config.toml
targets = ["finding"]
norm_position = "pre"
mlp_ratio = 3
head_dim = 16
layer_scale_init = 0.1
inner_norm = true
patch_size = [4, 4]
conv_stem = false
label_smoothing = 0.1
head_dropout = 0.1
orthogonalizer = "newton_schulz_5"
final_lr_fraction = 0
Rows from block 6 of a small image classifier, named by matrix and row number. Rows with one number belong to one neuron. Each number is 500 + 50 x the weight over its row's rms, rounded and kept within 0 to 999. All counts start at 0. Numbers have three digits each.
After each neuron's rows are labels from the 100 images, of 14976, where the neuron reaches its largest size: "strongest on" is what is common among them. Only what is clearly more common there than usual is listed. The data: capsule endoscopy frames (Kvasir-Capsule).
# gate: MLP gate (model.blocks.6.mlp.gate.weight, 576x192), inputs 96-191
# fc1: MLP up (model.blocks.6.mlp.fc1.weight, 576x192), inputs 96-191
# fc2: MLP down (model.blocks.6.mlp.fc2.weight, 192x576, transposed), outputs 96-191

gate.433:506512519532501493528451499615474616432443471509488503532501422505489525469550549442537546488508442513555473447500481447486542477618525473466584429594470560460631428521495449576552424504483550519499568512525517507464550504615459528465482494386441478525467513462507481494489539348444536462
fc1.433:492562482568495415532577460465521489527523488537603557502492432533493545560499532488515390538445525446525510520528484532502496479529489508499523455496458497412524489398387563498449523468440419436431525535550501577527558467503516559507433433507484452522446456564449404476535527551508444528
fc2.433:518590535544574490517485529442471464421469476446526412545487523425478528506436542469471446529566451486485496536522561509528469561573403427416518556490455532452622439547554552425539471508481497476514459486494464505456530512522401574489501545501431518477572560575571478401426518590497538539
strongest on: finding: reduced mucosal view

gate.139:520543513511428538459556453525447495440517515460492488552480457466478515407588432484435446475547518438408473439485466472526518531561582525508603511518539534459592542500509445529493560460539465495527479494480523557469537459486557552530503514474457518526520482460441544491471515480447498431
fc1.139:479495438570402564530455561456423527574559491482563402468454532561484524460492475453564541467463552540499454510450498624586472461480494549447567451500619545526537520510422407541491558486477496485470570495507429535552474551504471497519483480561469543449509487640538549542507550489484528473
fc2.139:511485571534438567465448553554572512489372469452601480481523419558428510498501547463631512522505495443492496583488501495514524506471500488502412407442549512580514501525538481512496577463441482472486466525464469554594466494481421430444573628522481455518449446449507621550512493497539578483
strongest on: finding: ileocecal valve

gate.176:494527529457483523438584484508462462471533500450413488454462462472410508480468512550506576467493553392444446533534496569458443572543477474453512459504640563460453525437460462556420533449502555480593528527486506489419487515455516507457562443483465497528536508527575597531481439476519517564
fc1.176:521425492521430551455641444648465485468417434432449406435598614399462478509482479502421528606463594483432482528538454520542548508524495513548554474585539472557465483442523583533561519563422465500556515560475500532512454463538503536466491471470518501476522490518501498444523540566506502468
fc2.176:595522479564608531551507481531591460458535489524439547431531482545483517511567522520515540469523594525464495514466566499426383465585563515458440459452574566534430556483442467423404476485466558405520452375486489550489504471475480463534434465445551392554480530448462520583464435574458560583
strongest on: finding: angiectasia

gate.109:496507462534539571561495388381521508414472485465494490513473509423492502369525587385388522415466519479588368532491473482422509481553522468573441488518473414507465491569502502590558440551480454512472545496509622475537500510468509574522521496535500584528468523470525597494549520475457534487
fc1.109:473474405511415488477508478415461514484516560479588411507489502470510448460487522448509415458494474606504513503511545443549509480537585465522559516522514528550463478473579482476644433508369468526477567554482523454506438540498543614482559521492515423478543522555423494504477504464478452547
fc2.109:400507503531518499508425456456504506439491429424426539633476538528499495489493493509493530501547456465391511512476518485557594464555535620499442425493510573485412514539486416519525541428514543471520557486421546451491539514495476420536500520572526411476516509481557397482492573509494549470
strongest on: finding: angiectasia

gate.242:504553485503584577505558466411498611496540546535504427461554429464468434506541494512453429438464481435534425434554495590483476464467592526550533544544472520519508579500499519460542585506559435481444540439522520566346503456590570511498448391479523597510470447554573428525501534489540486489
fc1.242:455463505505469530534513477475564538609576524472488568539568438442420513507482519446513487408564446452472469514454419477533479500464549598550456408419500497566491547484442536547534496573456567379500513408410498510549471440497551575494502549421531433542463527417483496471463534421429454427
fc2.242:541503559564531518451418475452549434584473538468489453524564514467433525550421492452511524570532454444491456541501563508493589500467551511479536506427458501535518503349532503414521557544448485504432532580532478412507521468561447434419458498462512555515524529481617335423442567603529453553
strongest on: finding: pylorus

gate.337:505492541572506583523529480480545503468532420456466526490533481469427449513420471425544567458490530439425534459542614549519600491515607551615475458472435520585529413576403548504516573517500458477472593513544531437428417443447551473443507561519512500556452417446582470494469472431529409523
fc1.337:443505539491547451468496619468512499474536496495514472453495431588449485458433496473498495489543461513560472402540447500450594387525519536440459501476509542456506490524444517524387573482561461500464579463494475534536476451534509506439476512513534532511491483539585522579493411522470476501
fc2.337:476508524647524495384552456428413457592511346533508530543432482423484453536493568504495360540502545479619504444499494477483508497459556470485494509480464500485434434422481519595463590436567470570515487522585564528508517453501502490445465511525557442486522489470491487513568458484458412513
strongest on: finding: pylorus

gate.419:589530524502436476591432479458496425553405503420447480488576534607582491607475489506533491482509534472589496428545519554473538482467552475464412421509524569497486475473433432476554441520460460512487551487486516552580498507477533417571438496488543501470372418524475522509573465475467465617
fc1.419:494449572473509505558447432462522455493497479431527547522497438473496421557523494495510493379456570471628488532537448567546618357519503522586498533450471530518497443453448529507549481501478533487506594512506539560632489495546511479468520554455403454478479519519482482454575426409399505571
fc2.419:537503420548556538457530508435480488575497521501552472552507486478495499530462545470488558567527460445575527477454457511492593519426516486469592441419470491521451492564517503558439536532512542447462498478441570463544482567475512463474438459488568481552438538511483546426475506605417541493
strongest on: finding: pylorus

gate.42:574581591452438421609434526439536513536444529569552498429496544411489498580492522483453428485562477540495478472478529562465410534450508485421503424595619569475485434485526437518479538467427531420529446492436494466541471500512460465429546453457454588516529502498523459541411581456582418466
fc1.42:491455528577413493447546440476448465491458541403509505521431436423506564477499561540530570585538476493546440533522530441582575461471511521526510437433490546624561547550502512438495577501534574523450528490479519517552498576569475519554505436517526431593540484433546465560470444445515445393
fc2.42:477446575490472541389526480493494551635502591488438505584508558523482505434539401488519492509387541476520440401530502561523559513481513430526592495497487453451516525407492486452529469545525489474420485484475469564464466496437477556495458387540440519556512459465494483384471507507466541509
strongest on: finding: reduced mucosal view

gate.167:539475496499447494441486503561452395525544511521445481437473556481482439502579491479510542547458466570474566403490486511531468448519586525527593512453574562483490515412451560464504546395447480592506552487498518483464472447495537551607528514548527477507544552547542511514542522501493469586
fc1.167:524496545557530502521503504484538534408518463467469596540471503524532449507488483444529505529562613504523547457474662469464458499506495642530459510516452525485513463486420429519489416554509466490527503454505516522521597438611464430503428448450517531517511487506461534555456472518474489402
fc2.167:528516572538503529494475479521550506487507510519493480466473521501537530518472569476505640513487568517523518524575527447376493418444502409476440480469509459550490393541389496582454463350481493494479438510497527445527489501525510521594562464547522522595352569538453505596549507473499511551
strongest on: finding: ileocecal valve

gate.340:552567522436537422594464406384545596577493484495486548486377456550530477464539551580605463461536511467524506544572488511467491501555448415537510437510507510413601468546529476388519507508561557459481482477497485473478456597514504493466530537536437522528397518443497447546538490514441478451
fc1.340:577520590354607489469526477508508509543501497450452555523447478571442452445450490497454558509529482562499540469489528504458536546487475431423433552494491463485488572491583585561483572601468505502508429520516484520457550511464520411544366463618438500498536526468506497493530454510536489454
fc2.340:506481451490523429539474483557528482531534448471562540491538463523510517527488489481530444486471520517428558519526401500584517522566555495523587404408447593524464492471539471563568520458469521538490509437550473462458447550518454493522534566558540480481455522459574475481503458540509374528
strongest on: finding: lymphangiectasia

gate.346:450459456490416585534543522514476557649487481420531443551463484436478536489565518486538564535416426415449474521457521525487540570550495466566396504486440473553450522419525499480511523465541542517544583480550543528555511408507482508456502448540542598457527553592517521537642545520442515519
fc1.346:616496602524527442498542462369531422550511572516559541477473549515440443582382468494443484595484523425413441450448565498508523565455461434435441523485478434478406506493489509511554547518512465452495493405426496519471502457505448504480506501404555420501516438536437582468488497464429458499
fc2.346:509575589538503608430522532428481407571580430546651485542442518502511587551554545594519600497518619536459503415546478479444505487486493471492455455590451505453519571567442570632549505464522466511458481409455432474517502533457480465519502533516481487496463439566455497461500554475451485506
strongest on: finding: reduced mucosal view

gate.192:540527433519497420517507538503467484496483456517481485494448460520472592399491496556476497570597430484581505577541511440594426472562457535455553486480425537445515511501590451533442490472518575544511424492429441486512425490511595515541642452531390620498438554415541535555470516536442448575
fc1.192:514436603587487570475485529572499471533538441494481582491392503562516523507526506468572469420558513436483552511389532472514571465395543525540479595485537518456498461441475536508508453511468514506477517479564409443511519479463484542470535538510471525457426464574467477472585472643558512537
fc2.192:502471508484428486492563513422513462405533411551534519538431582462532491431525450452540444534470448514564438559540393476538596405488443546408491557461438416403549517554503453423515546528477497497638499490564562489516553530477575558525514607524553470465496516498487540560485537461452544488
strongest on: finding: reduced mucosal view

gate.94:465508487453588466589512459527563470542565529612556513483595486516565519476527367450579430455575530501512533442512524437526475513469537468561488577464444525531473527510456381483486473547456487506491445543503508539656555571523433528566533524440443624480528475489433491438537494489516403573
fc1.94:424505469500513551558518501504486484582479457476446383507502566464467659506515577502483517468541431539520511567474544476413473574556590518474513464524550494473532557518527496420540492470478479487516530472489538431513485533503501522576536426454600501533534586461473512467459486501495612529
fc2.94:511422516474478421442425474530531508502422514481555508356472460568481474531525479537522534472515533468469527505486468570431520526571481466591540536535601541526546539405471532451530499468578424533481506487573457525481539503466417502538511424532475511557506598538629574452500478442546390530
strongest on: finding: reduced mucosal view

gate.307:418523469545528474541535573510504471572403439536546498508553532399473457461472483466506429497538485473500514509458525522451587477531516483491454544516535500466416479485542543502545508572520429550465501580521447492443596496450475541402516457551467545549534498399475578597506447571458545444
fc1.307:493430461543526523521498523540474553501573542440460513520458461499528564568452498579532535516420488498420483533479419491521482518588544389610528555527556557566435498472502495425491520550533485567499500518500456459519609532542479518454514443429432500472476502490468534446491556468530503513
fc2.307:425517466540371513519492473556507507469502477507450563534522516437596399473416580525441490511517420441529505457539471528524539470466564429483489600461516539505482541513515527420540459473591540565577467482604504423485611386449513448493498503548466428559527550535494444457491574478471525526
strongest on: finding: reduced mucosal view

gate.331:503525456465548456482590635477547452531483482534515426409492469476460491606496569558606452498492451593571433437534422506525430438528519559556437556491554468475567511429505554463501467514446525496455500510505476512506456454417500527454570584451462544494469547467444490559498549480501462533
fc1.331:592478502420493505485526602456455497490403473488574556411589492433507502526513492511496512461551441508430439486500478499472538529528526514493659659385515431572573534513406537449460504542504458493411551544468459521465463486578461552492508504444576514527548462563496527497571535520495464501
fc2.331:598516494534541501437385542509523478483515558488530519485484543483501442447376556490454460501480454448477524453541436574550430359573503477413573458552423543513496612526486525469452590542427420507543433445471571622497470504588533501447545538484542464518487555493492506509516584550546446530
strongest on: finding: pylorus

gate.25:450460470466546487504526483554550515565591505540503443574531380489556551573428542450519422555473584493421477524540513506436560451488450480514518443503473519499438624394485584569463574578478458438450554520469487528582469483533476543454575438582447484497454574478548526442493398465471513438
fc1.25:610524558564502586428423487469548459505563520509486477595499541480450434481537464461496512471555450539438454499416482517428514529398549567498448535519494467551565503551467496543430574493447514494502454512464527487435462470563512513550427491436516479485496529547489392464420499513530483500
fc2.25:535532463474507447372555577563473558612595372496560473556477511506426551529532527575495489505494480542434433511462513468433443508519419483498553545475512550410423551501517439537571478556578492472435528483562411506541529525522368570443513473515544446491482433553530499445473477519495543525
strongest on: finding: angiectasia

gate.567:506497452540452496500459515603548465514542505467586437433453490493455472521459516452615401514475484621495443493535460501440433471528483497517431456526484528463570463458503536418448474475544543449509518499497487413524533484573520462493437534513399549424596545461512406461488452434438522410
fc1.567:446547572492509534516500538437484451480466527449559543585546442510449587535450433522444515453476563389531550551440446452560468410479514452518470612494537534478469489458489520588473441518558439514509604546413460491414587463575436543511548434393521479475526391542550423479419477520509415443
fc2.567:545486446462450503464536560491491546510488526592516558443448409503414545550579523465482564500506469516478527482583494580455467538474564504546508486437521530457507494522542592534501564422618496473568536543371487523494486484478551508510479499524452500557533555507409441546446487415523481463
strongest on: finding: foreign body

gate.207:415455510502431430498496545514540465494515464530601432527517573580549536487451532496421594504530496408441454477562479590553538595514530642477457442517600512480477500446474463481489549520487546534476479449488519441513556543437516547552606502437468406448528546563487509446517603316468436506
fc1.207:583447482481482475450564469432528488449523512531550543582443461480548560511514446403469473475608597488470514460486445557523569497430568487481415552533542439469487575421538516474499475466514598518493590477521407540519537487493517516527454489574449485571502566526524537482488582417589490506
fc2.207:378416609475603533518518526455495529522522490494488561456489517389615438441537509469480549411440494443464539478535456486512462538584542463531495524533458512502513527512453539540497511470459439433494467449427403514527442471485496444522538465591463532569567489496462393566479549549548548475
strongest on: finding: foreign body; finding: pylorus

gate.321:597442562502554478516512456540435457393594580511645540508479458514547520482549580455456471565468453368516526524454466514541438436546579576511533545532480483441474484521550507450470536462599514562594423515538498576458425425560507449546465463455470451482430558584471552544523528524495500535
fc1.321:596541531502524580442523483533567506575447507454453558445576468525630586411450565474510480540522538514559504501609468501577498489505426448439520510433571437506502573508481425564492452470498527522510437484505590478546422520624503497381439399446504489454444439477490565423430513541570394565
fc2.321:448564481416478466500379546493426459617572501557502476446426518541505522590491511410465506584443492532539497576496498539486600535475514445574534449479553568439514576491451495520483559484490415617574490531425553414536574459512482454455534586468473588482469450472520520474531584535520439465
strongest on: finding: angiectasia