{"rotation_deg": 5, "color_jitter": 0.1, "qk_norm": false, "layer_scale_init": 0.1, "parallel_block": false, "head_dropout": 0.1, "lr": 0.0036, "epochs": 14.5, "final_lr_fraction": 0, "warmup_steps": 960}
Rows from block 3 of a small image classifier, named by matrix and row number. Rows with one number belong to one neuron. Each number is 50 + 12 x the weight over its row's rms, rounded and kept within 0 to 99. All counts start at 0. After the name is the row's rms in percent of the matrix's.
After each neuron's rows are labels from the 100 images, of 14976, where the neuron reaches its largest size: "responds to" is what is common among them; "peak at" is the part of the image that holds the peak. Only what is clearly more common there than usual is listed. The data: capsule endoscopy frames (Kvasir-Capsule).
# gate: MLP gate (model.blocks.3.mlp.gate.weight, 288x96), inputs 0-95
# fc1: MLP up (model.blocks.3.mlp.fc1.weight, 288x96), inputs 0-95
# fc2: MLP down (model.blocks.3.mlp.fc2.weight, 96x288, transposed), outputs 0-95

gate.197 091:33 56 57 54 40 46 45 38 46 64 61 50 44 67 28 48 61 61 27 25 29 36 44 57 50 36 71 46 70 44 44 58 57 50 60 56 57 71 33 55 41 42 36 85 68 53 53 36 59 42 60 43 41 63 43 34 41 50 36 36 64 66 59 42 38 63 57 43 51 56 44 53 72 63 30 62 60 54 56 68 36 47 44 43 60 34 55 58 55 46 51 65 32 51 41 37
fc1.197 086:46 49 55 55 56 49 39 42 46 46 31 66 49 41 57 14 57 63 48 29 46 61 45 66 58 43 71 57 50 45 56 63 45 42 39 27 50 62 39 55 42 32 34 66 51 38 50 47 57 24 52 36 37 49 53 67 46 51 45 66 36 48 63 39 53 39 67 31 36 54 41 51 40 53 38 69 66 59 55 73 37 30 54 42 66 41 37 44 60 72 46 23 50 62 57 57
fc2.197 094:53 30 35 47 46 65 50 47 35 60 63 50 47 51 52 41 61 53 67 60 24 41 58 50 41 40 52 52 39 30 29 75 48 50 55 60 50 53 40 38 43 49 33 49 44 59 20 65 54 47 47 49 55 44 39 44 46 39 61 28 41 70 65 52 71 47 49 58 42 40 34 48 65 39 40 45 61 45 57 56 42 63 76 45 48 40 64 69 79 42 42 77 72 43 48 42
responds to: finding: pylorus
peak at: middle left

gate.117 063:47 64 48 51 25 48 60 68 52 64 40 56 56 47 37 46 42 65 55 65 62 34 39 54 56 60 46 47 47 39 48 54 25 40 48 58 50 44 64 39 64 47 35 12 46 57 55 50 40 66 62 71 63 50 58 55 45 38 64 53 62 39 72 44 52 55 55 45 45 40 54 60 32 39 67 54 22 66 55 54 64 33 43 35 39 49 35 69 70 56 49 53 31 55 23 48
fc1.117 062:41 48 40 47 60 53 44 53 39 28 44 44 36 44 54 55 59 30 47 45 55 34 35 42 56 53 66 55 63 40 40 67 59 40 66 70 46 52 24 50 27 56 73 43 37 54 63 30 33 37 29 32 30 51 70 47 45 35 43 52 65 55 69 37 57 39 68 47 51 62 38 59 56 65 60 38 57 39 66 31 30 41 36 53 50 41 69 60 45 53 54 38 45 67 53 42
fc2.117 052:42 70 57 63 33 51 50 56 49 50 28 57 60 52 51 62 53 46 44 37 56 47 50 37 53 53 51 36 53 40 34 19 45 47 59 68 69 54 39 40 28 45 45 51 79 35 49 57 57 54 42 45 47 58 58 60 57 58 46 62 64 35 61 62 43 48 59 41 53 46 49 54 48 40 74 45 40 57 63 63 65 34 40 61 64 64 24 46 15 26 56 62 70 54 67 50
responds to: finding: pylorus
peak at: top centre

gate.106 069:34 40 44 64 52 61 41 54 35 68 56 71 57 66 56 47 53 36 48 40 61 47 47 44 28 37 63 42 54 40 65 45 42 61 42 37 52 46 52 41 59 76 70 53 56 41 47 69 58 54 73 40 63 73 54 47 48 39 76 50 50 32 53 62 56 40 33 34 58 46 42 60 42 71 54 58 59 64 64 43 45 61 29 32 46 47 64 63 50 70 48 71 39 65 71 45
fc1.106 069:29 52 55 67 46 74 41 49 46 57 29 44 44 43 51 51 52 34 57 58 47 37 65 42 25 42 56 61 39 45 60 53 79 58 44 49 53 58 69 37 39 41 58 50 47 61 29 51 55 81 48 54 62 22 48 54 39 37 67 58 43 27 67 32 33 46 58 30 38 42 46 53 67 67 51 50 70 55 53 28 61 53 58 48 60 51 53 63 58 50 39 64 39 48 38 45
fc2.106 054:58 45 53 44 40 46 37 34 60 35 32 64 44 67 65 28 37 69 55 51 23 56 51 49 47 54 48 66 40 59 35 47 39 60 54 41 48 44 51 34 40 64 60 43 71 75 36 45 63 27 45 50 47 55 51 63 40 54 44 51 69 37 26 46 48 56 75 49 42 41 65 65 49 50 38 45 62 54 76 52 41 44 58 39 41 62 45 42 79 34 46 56 64 33 62 51
responds to: finding: ileocecal valve
peak at: top right

gate.134 138:74 47 62 60 52 57 38 54 41 50 37 52 50 67 56 36 50 39 57 48 32 34 51 49 61 56 50 28 64 45 56 40 46 53 38 87 37 54 55 34 37 62 55 52 70 31 66 47 69 52 65 41 58 53 57 37 37 28 51 61 58 47 40 42 61 48 31 46 47 50 56 41 73 44 37 41 52 55 77 41 53 39 59 30 28 26 50 40 54 41 74 58 43 51 62 53
fc1.134 137:54 60 76 47 59 46 52 50 49 47 34 50 34 30 39 48 66 42 50 60 65 61 56 50 60 57 27 48 44 57 37 63 59 44 54 50 42 75 59 39 33 46 48 65 59 53 43 59 51 52 53 50 34 34 25 54 44 32 26 42 52 45 62 70 57 54 54 63 60 54 35 49 53 42 72 39 61 35 66 27 55 72 56 52 52 16 41 45 30 70 57 47 38 36 48 48
fc2.134 146:60 42 45 63 49 36 33 63 42 42 40 56 44 59 58 28 36 63 53 61 39 50 45 54 51 50 66 60 71 32 59 51 42 53 43 32 50 57 81 56 47 55 34 51 40 46 68 46 45 58 61 49 63 47 56 36 25 37 62 42 58 60 53 45 61 49 20 31 36 76 60 65 41 53 37 60 67 56 53 59 28 51 30 41 59 47 65 63 45 29 34 51 60 36 61 51
responds to: finding: ileocecal valve
peak at: top right

gate.18 103:66 44 48 39 50 51 55 44 56 53 43 43 32 36 29 44 41 49 57 72 55 59 74 49 54 50 56 40 59 42 49 60 85 50 61 46 72 48 41 61 60 37 31 63 48 44 38 30 50 55 63 27 49 51 39 50 58 23 54 52 42 32 28 74 56 35 51 49 65 50 48 51 68 49 34 50 34 40 50 60 49 63 72 37 48 35 39 41 62 38 56 44 71 63 45 37
fc1.18 118:40 47 60 24 27 51 38 51 54 65 51 54 64 67 46 39 53 50 63 64 37 51 48 43 51 56 67 40 72 52 46 57 35 60 54 55 49 75 62 40 53 38 41 59 76 38 49 52 41 58 35 41 41 69 28 57 55 76 55 64 55 57 58 51 55 60 62 47 35 57 54 60 42 45 40 47 77 39 42 65 63 45 50 69 61 27 40 41 43 42 45 24 40 74 48 43
fc2.18 112:56 47 34 42 67 62 56 26 50 48 47 51 62 43 63 45 44 45 77 55 41 34 59 68 28 48 60 41 36 77 37 40 65 34 35 49 44 28 63 58 63 54 37 34 50 48 58 45 51 45 47 43 44 44 31 50 64 58 45 51 41 51 31 52 38 58 57 60 36 44 52 50 70 59 29 53 64 61 59 40 42 57 53 57 51 64 48 52 59 39 47 83 86 45 52 36
responds to: finding: reduced mucosal view
peak at: centre

gate.72 133:67 47 43 36 48 48 58 42 48 53 46 48 13 73 68 53 44 39 44 34 45 49 61 46 47 55 25 58 51 59 46 63 48 42 71 26 53 64 40 42 42 32 43 62 52 48 33 50 59 53 61 39 46 68 36 66 51 39 73 54 40 49 53 53 54 60 61 60 34 48 52 44 45 75 56 40 44 42 59 35 63 72 48 40 21 37 59 62 61 47 70 35 60 67 48 40
fc1.72 129:69 54 78 45 59 41 44 44 37 41 53 37 63 51 47 46 58 34 45 33 54 74 51 64 73 48 48 30 46 38 47 40 64 39 42 54 58 66 66 31 53 37 37 24 37 30 18 41 65 56 51 64 50 48 50 42 52 35 34 51 38 58 56 47 52 47 62 71 59 57 51 37 58 62 43 70 39 47 47 57 51 44 45 73 42 54 39 50 54 37 52 46 40 74 65 35
fc2.72 128:28 43 47 55 64 55 60 58 62 48 54 56 54 58 57 70 44 37 53 28 28 67 29 35 47 52 59 42 59 63 54 34 55 67 56 38 19 56 62 45 44 49 43 65 65 45 56 56 58 47 47 44 66 46 62 53 51 43 57 41 31 63 40 41 50 58 51 39 63 36 50 63 62 36 32 34 62 37 71 64 48 69 47 21 41 51 40 47 65 45 51 58 60 49 53 17
responds to: finding: blood fresh; finding: ileocecal valve; finding: angiectasia
peak at: middle right; top right

gate.71 116:47 69 46 38 48 61 64 69 56 52 50 55 50 39 44 66 76 69 58 59 50 53 43 53 46 49 67 39 51 48 51 35 22 54 33 46 62 44 55 51 46 48 49 42 70 65 52 29 35 66 53 39 56 25 51 39 56 70 63 47 64 52 58 55 36 50 55 52 69 39 68 34 46 45 46 40 45 42 62 40 50 74 39 52 26 74 58 34 33 43 38 67 35 73 54 46
fc1.71 102:23 53 19 52 55 54 63 47 58 57 68 66 32 40 42 42 40 52 56 29 64 25 62 74 41 48 50 58 47 63 69 51 44 61 47 55 56 39 39 59 42 36 55 70 44 43 47 56 43 45 42 66 45 50 75 41 42 55 46 56 66 26 40 36 44 44 39 44 48 59 59 41 69 46 42 56 59 16 44 47 42 64 45 38 54 39 69 68 43 36 50 47 45 65 43 46
fc2.71 099:51 71 70 57 35 54 44 50 34 63 35 82 61 35 56 67 49 85 28 51 46 63 39 39 49 70 33 36 58 65 49 53 64 44 67 48 39 62 56 48 39 60 43 61 53 30 34 52 41 50 39 55 48 52 44 34 44 43 65 35 44 44 41 57 54 53 58 28 52 40 61 52 32 42 66 54 36 38 43 78 60 51 59 40 54 50 48 42 51 64 66 55 47 34 36 53
responds to: finding: reduced mucosal view
peak at: bottom centre

gate.0 106:40 40 41 71 44 48 57 65 66 50 30 60 54 50 55 30 69 60 49 54 52 46 53 44 60 64 34 77 31 53 45 43 40 56 61 57 37 52 43 43 76 46 62 65 53 59 56 60 55 46 27 47 50 45 38 33 38 50 55 61 43 47 32 63 40 56 56 66 65 22 40 40 50 71 63 57 29 75 57 66 40 51 51 49 38 59 48 73 60 47 28 47 51 72 45 48
fc1.0 096:70 62 53 50 42 34 58 42 51 51 54 51 49 53 36 62 44 34 46 74 63 37 62 55 62 41 40 09 67 47 52 53 59 70 46 26 48 53 64 40 49 60 40 59 57 40 53 39 45 45 63 51 79 48 51 47 61 45 51 43 56 66 62 18 55 44 33 56 50 61 48 50 58 63 39 38 55 43 27 26 62 62 40 38 44 53 57 34 33 43 70 40 57 50 46 58
fc2.0 102:37 52 53 54 39 70 57 60 36 21 38 60 22 48 31 19 45 55 71 62 58 38 57 41 32 43 61 67 53 66 59 36 31 46 35 51 44 46 53 45 63 51 47 64 55 42 40 68 54 44 59 45 50 43 40 60 47 43 47 61 54 34 37 52 43 77 62 41 30 47 46 59 64 32 60 71 36 58 52 59 49 56 42 55 55 66 46 69 55 45 42 32 43 33 41 42
responds to: finding: ileocecal valve
peak at: bottom centre

gate.107 073:56 52 23 45 80 40 48 42 51 41 50 63 74 48 38 49 41 49 33 33 28 53 37 42 36 56 52 58 50 63 44 52 29 56 61 39 30 44 73 45 73 49 72 56 60 65 47 36 47 67 42 50 59 64 57 58 43 46 53 40 52 56 34 58 48 57 55 59 33 55 61 49 56 62 64 45 71 34 43 58 44 39 36 58 70 28 43 62 58 50 47 83 59 52 42 44
fc1.107 069:25 42 64 54 50 31 39 57 68 52 58 55 54 60 32 47 38 64 65 45 38 62 48 56 30 34 37 68 70 67 63 41 42 70 38 57 65 58 49 43 40 45 56 37 66 46 37 33 63 50 31 57 73 43 50 25 62 63 42 43 48 44 56 67 27 54 40 60 54 50 44 48 53 35 40 63 48 53 42 55 32 57 56 53 42 58 55 55 41 61 64 58 27 74 45 29
fc2.107 069:51 47 54 43 58 39 50 58 44 59 53 58 67 56 49 53 54 36 62 42 25 38 49 58 43 54 73 36 64 40 36 59 64 55 40 78 36 08 60 54 46 52 74 51 54 56 57 58 58 56 58 72 55 56 52 40 52 39 47 42 46 70 33 66 57 52 42 67 41 53 35 30 33 49 27 45 43 69 58 36 55 60 25 52 40 60 36 50 51 45 52 62 68 44 45 53
responds to: finding: ileocecal valve
peak at: middle left

gate.80 076:45 46 61 58 52 61 43 45 38 42 55 38 66 59 46 63 64 49 55 45 29 67 68 61 44 33 41 50 58 57 60 59 47 53 78 34 40 53 62 51 43 45 53 37 53 42 63 46 51 45 75 60 31 44 58 46 35 58 44 73 28 64 34 58 53 36 47 45 68 69 47 36 58 37 57 55 43 46 40 61 65 26 26 35 56 44 42 35 61 58 72 33 28 55 60 36
fc1.80 067:44 28 38 48 48 55 49 45 37 33 38 47 34 37 53 53 63 62 64 54 36 44 52 37 51 32 49 48 58 74 49 57 63 38 52 47 46 72 61 45 51 68 43 30 46 58 45 58 53 46 57 52 20 51 64 47 47 34 48 47 58 35 55 48 61 43 54 43 68 42 47 59 59 54 17 46 46 33 27 64 74 31 58 65 84 52 59 48 58 50 47 44 39 36 61 30
fc2.80 065:45 32 45 34 42 58 34 33 54 64 44 36 61 54 49 37 64 60 49 61 75 44 49 54 45 55 50 45 33 37 46 37 54 72 57 39 43 47 48 51 64 26 49 66 58 54 37 58 53 38 35 50 27 60 60 61 61 37 29 52 32 50 57 58 61 63 52 60 34 58 40 58 59 64 17 66 48 59 63 61 46 73 60 41 45 61 48 69 51 45 29 40 55 26 42 38
responds to: finding: pylorus
peak at: bottom centre

gate.81 088:46 36 39 51 50 44 32 53 45 43 33 30 45 47 67 77 58 50 65 64 56 33 41 47 33 45 30 46 67 76 34 39 34 50 70 49 37 60 60 34 61 19 67 41 54 45 53 47 51 58 47 61 60 44 46 61 49 80 43 29 40 46 31 52 60 47 39 47 49 66 45 44 58 54 44 26 59 66 53 49 41 64 71 58 44 59 58 57 51 33 64 43 53 43 52 48
fc1.81 092:45 57 73 50 47 57 58 52 44 42 54 46 55 45 67 51 31 51 52 46 32 43 52 41 54 54 73 34 36 38 73 48 64 38 54 44 75 46 53 64 43 56 18 75 35 40 43 76 72 29 55 62 63 69 49 55 44 51 55 44 50 61 40 42 25 60 58 41 52 32 44 50 51 68 44 39 49 44 45 53 41 27 34 56 55 51 29 50 44 39 49 43 43 66 35 61
fc2.81 092:61 58 69 50 61 43 21 46 60 62 33 52 52 33 29 62 40 42 35 64 35 27 36 39 55 58 53 64 56 47 59 43 27 57 35 45 54 60 50 61 50 36 62 58 56 39 45 60 36 56 67 59 45 48 32 45 47 72 52 81 47 57 53 60 49 42 40 89 68 37 63 55 60 44 51 47 53 45 43 59 48 47 38 41 57 35 49 60 47 23 43 45 53 59 43 59
responds to: finding: angiectasia
peak at: top right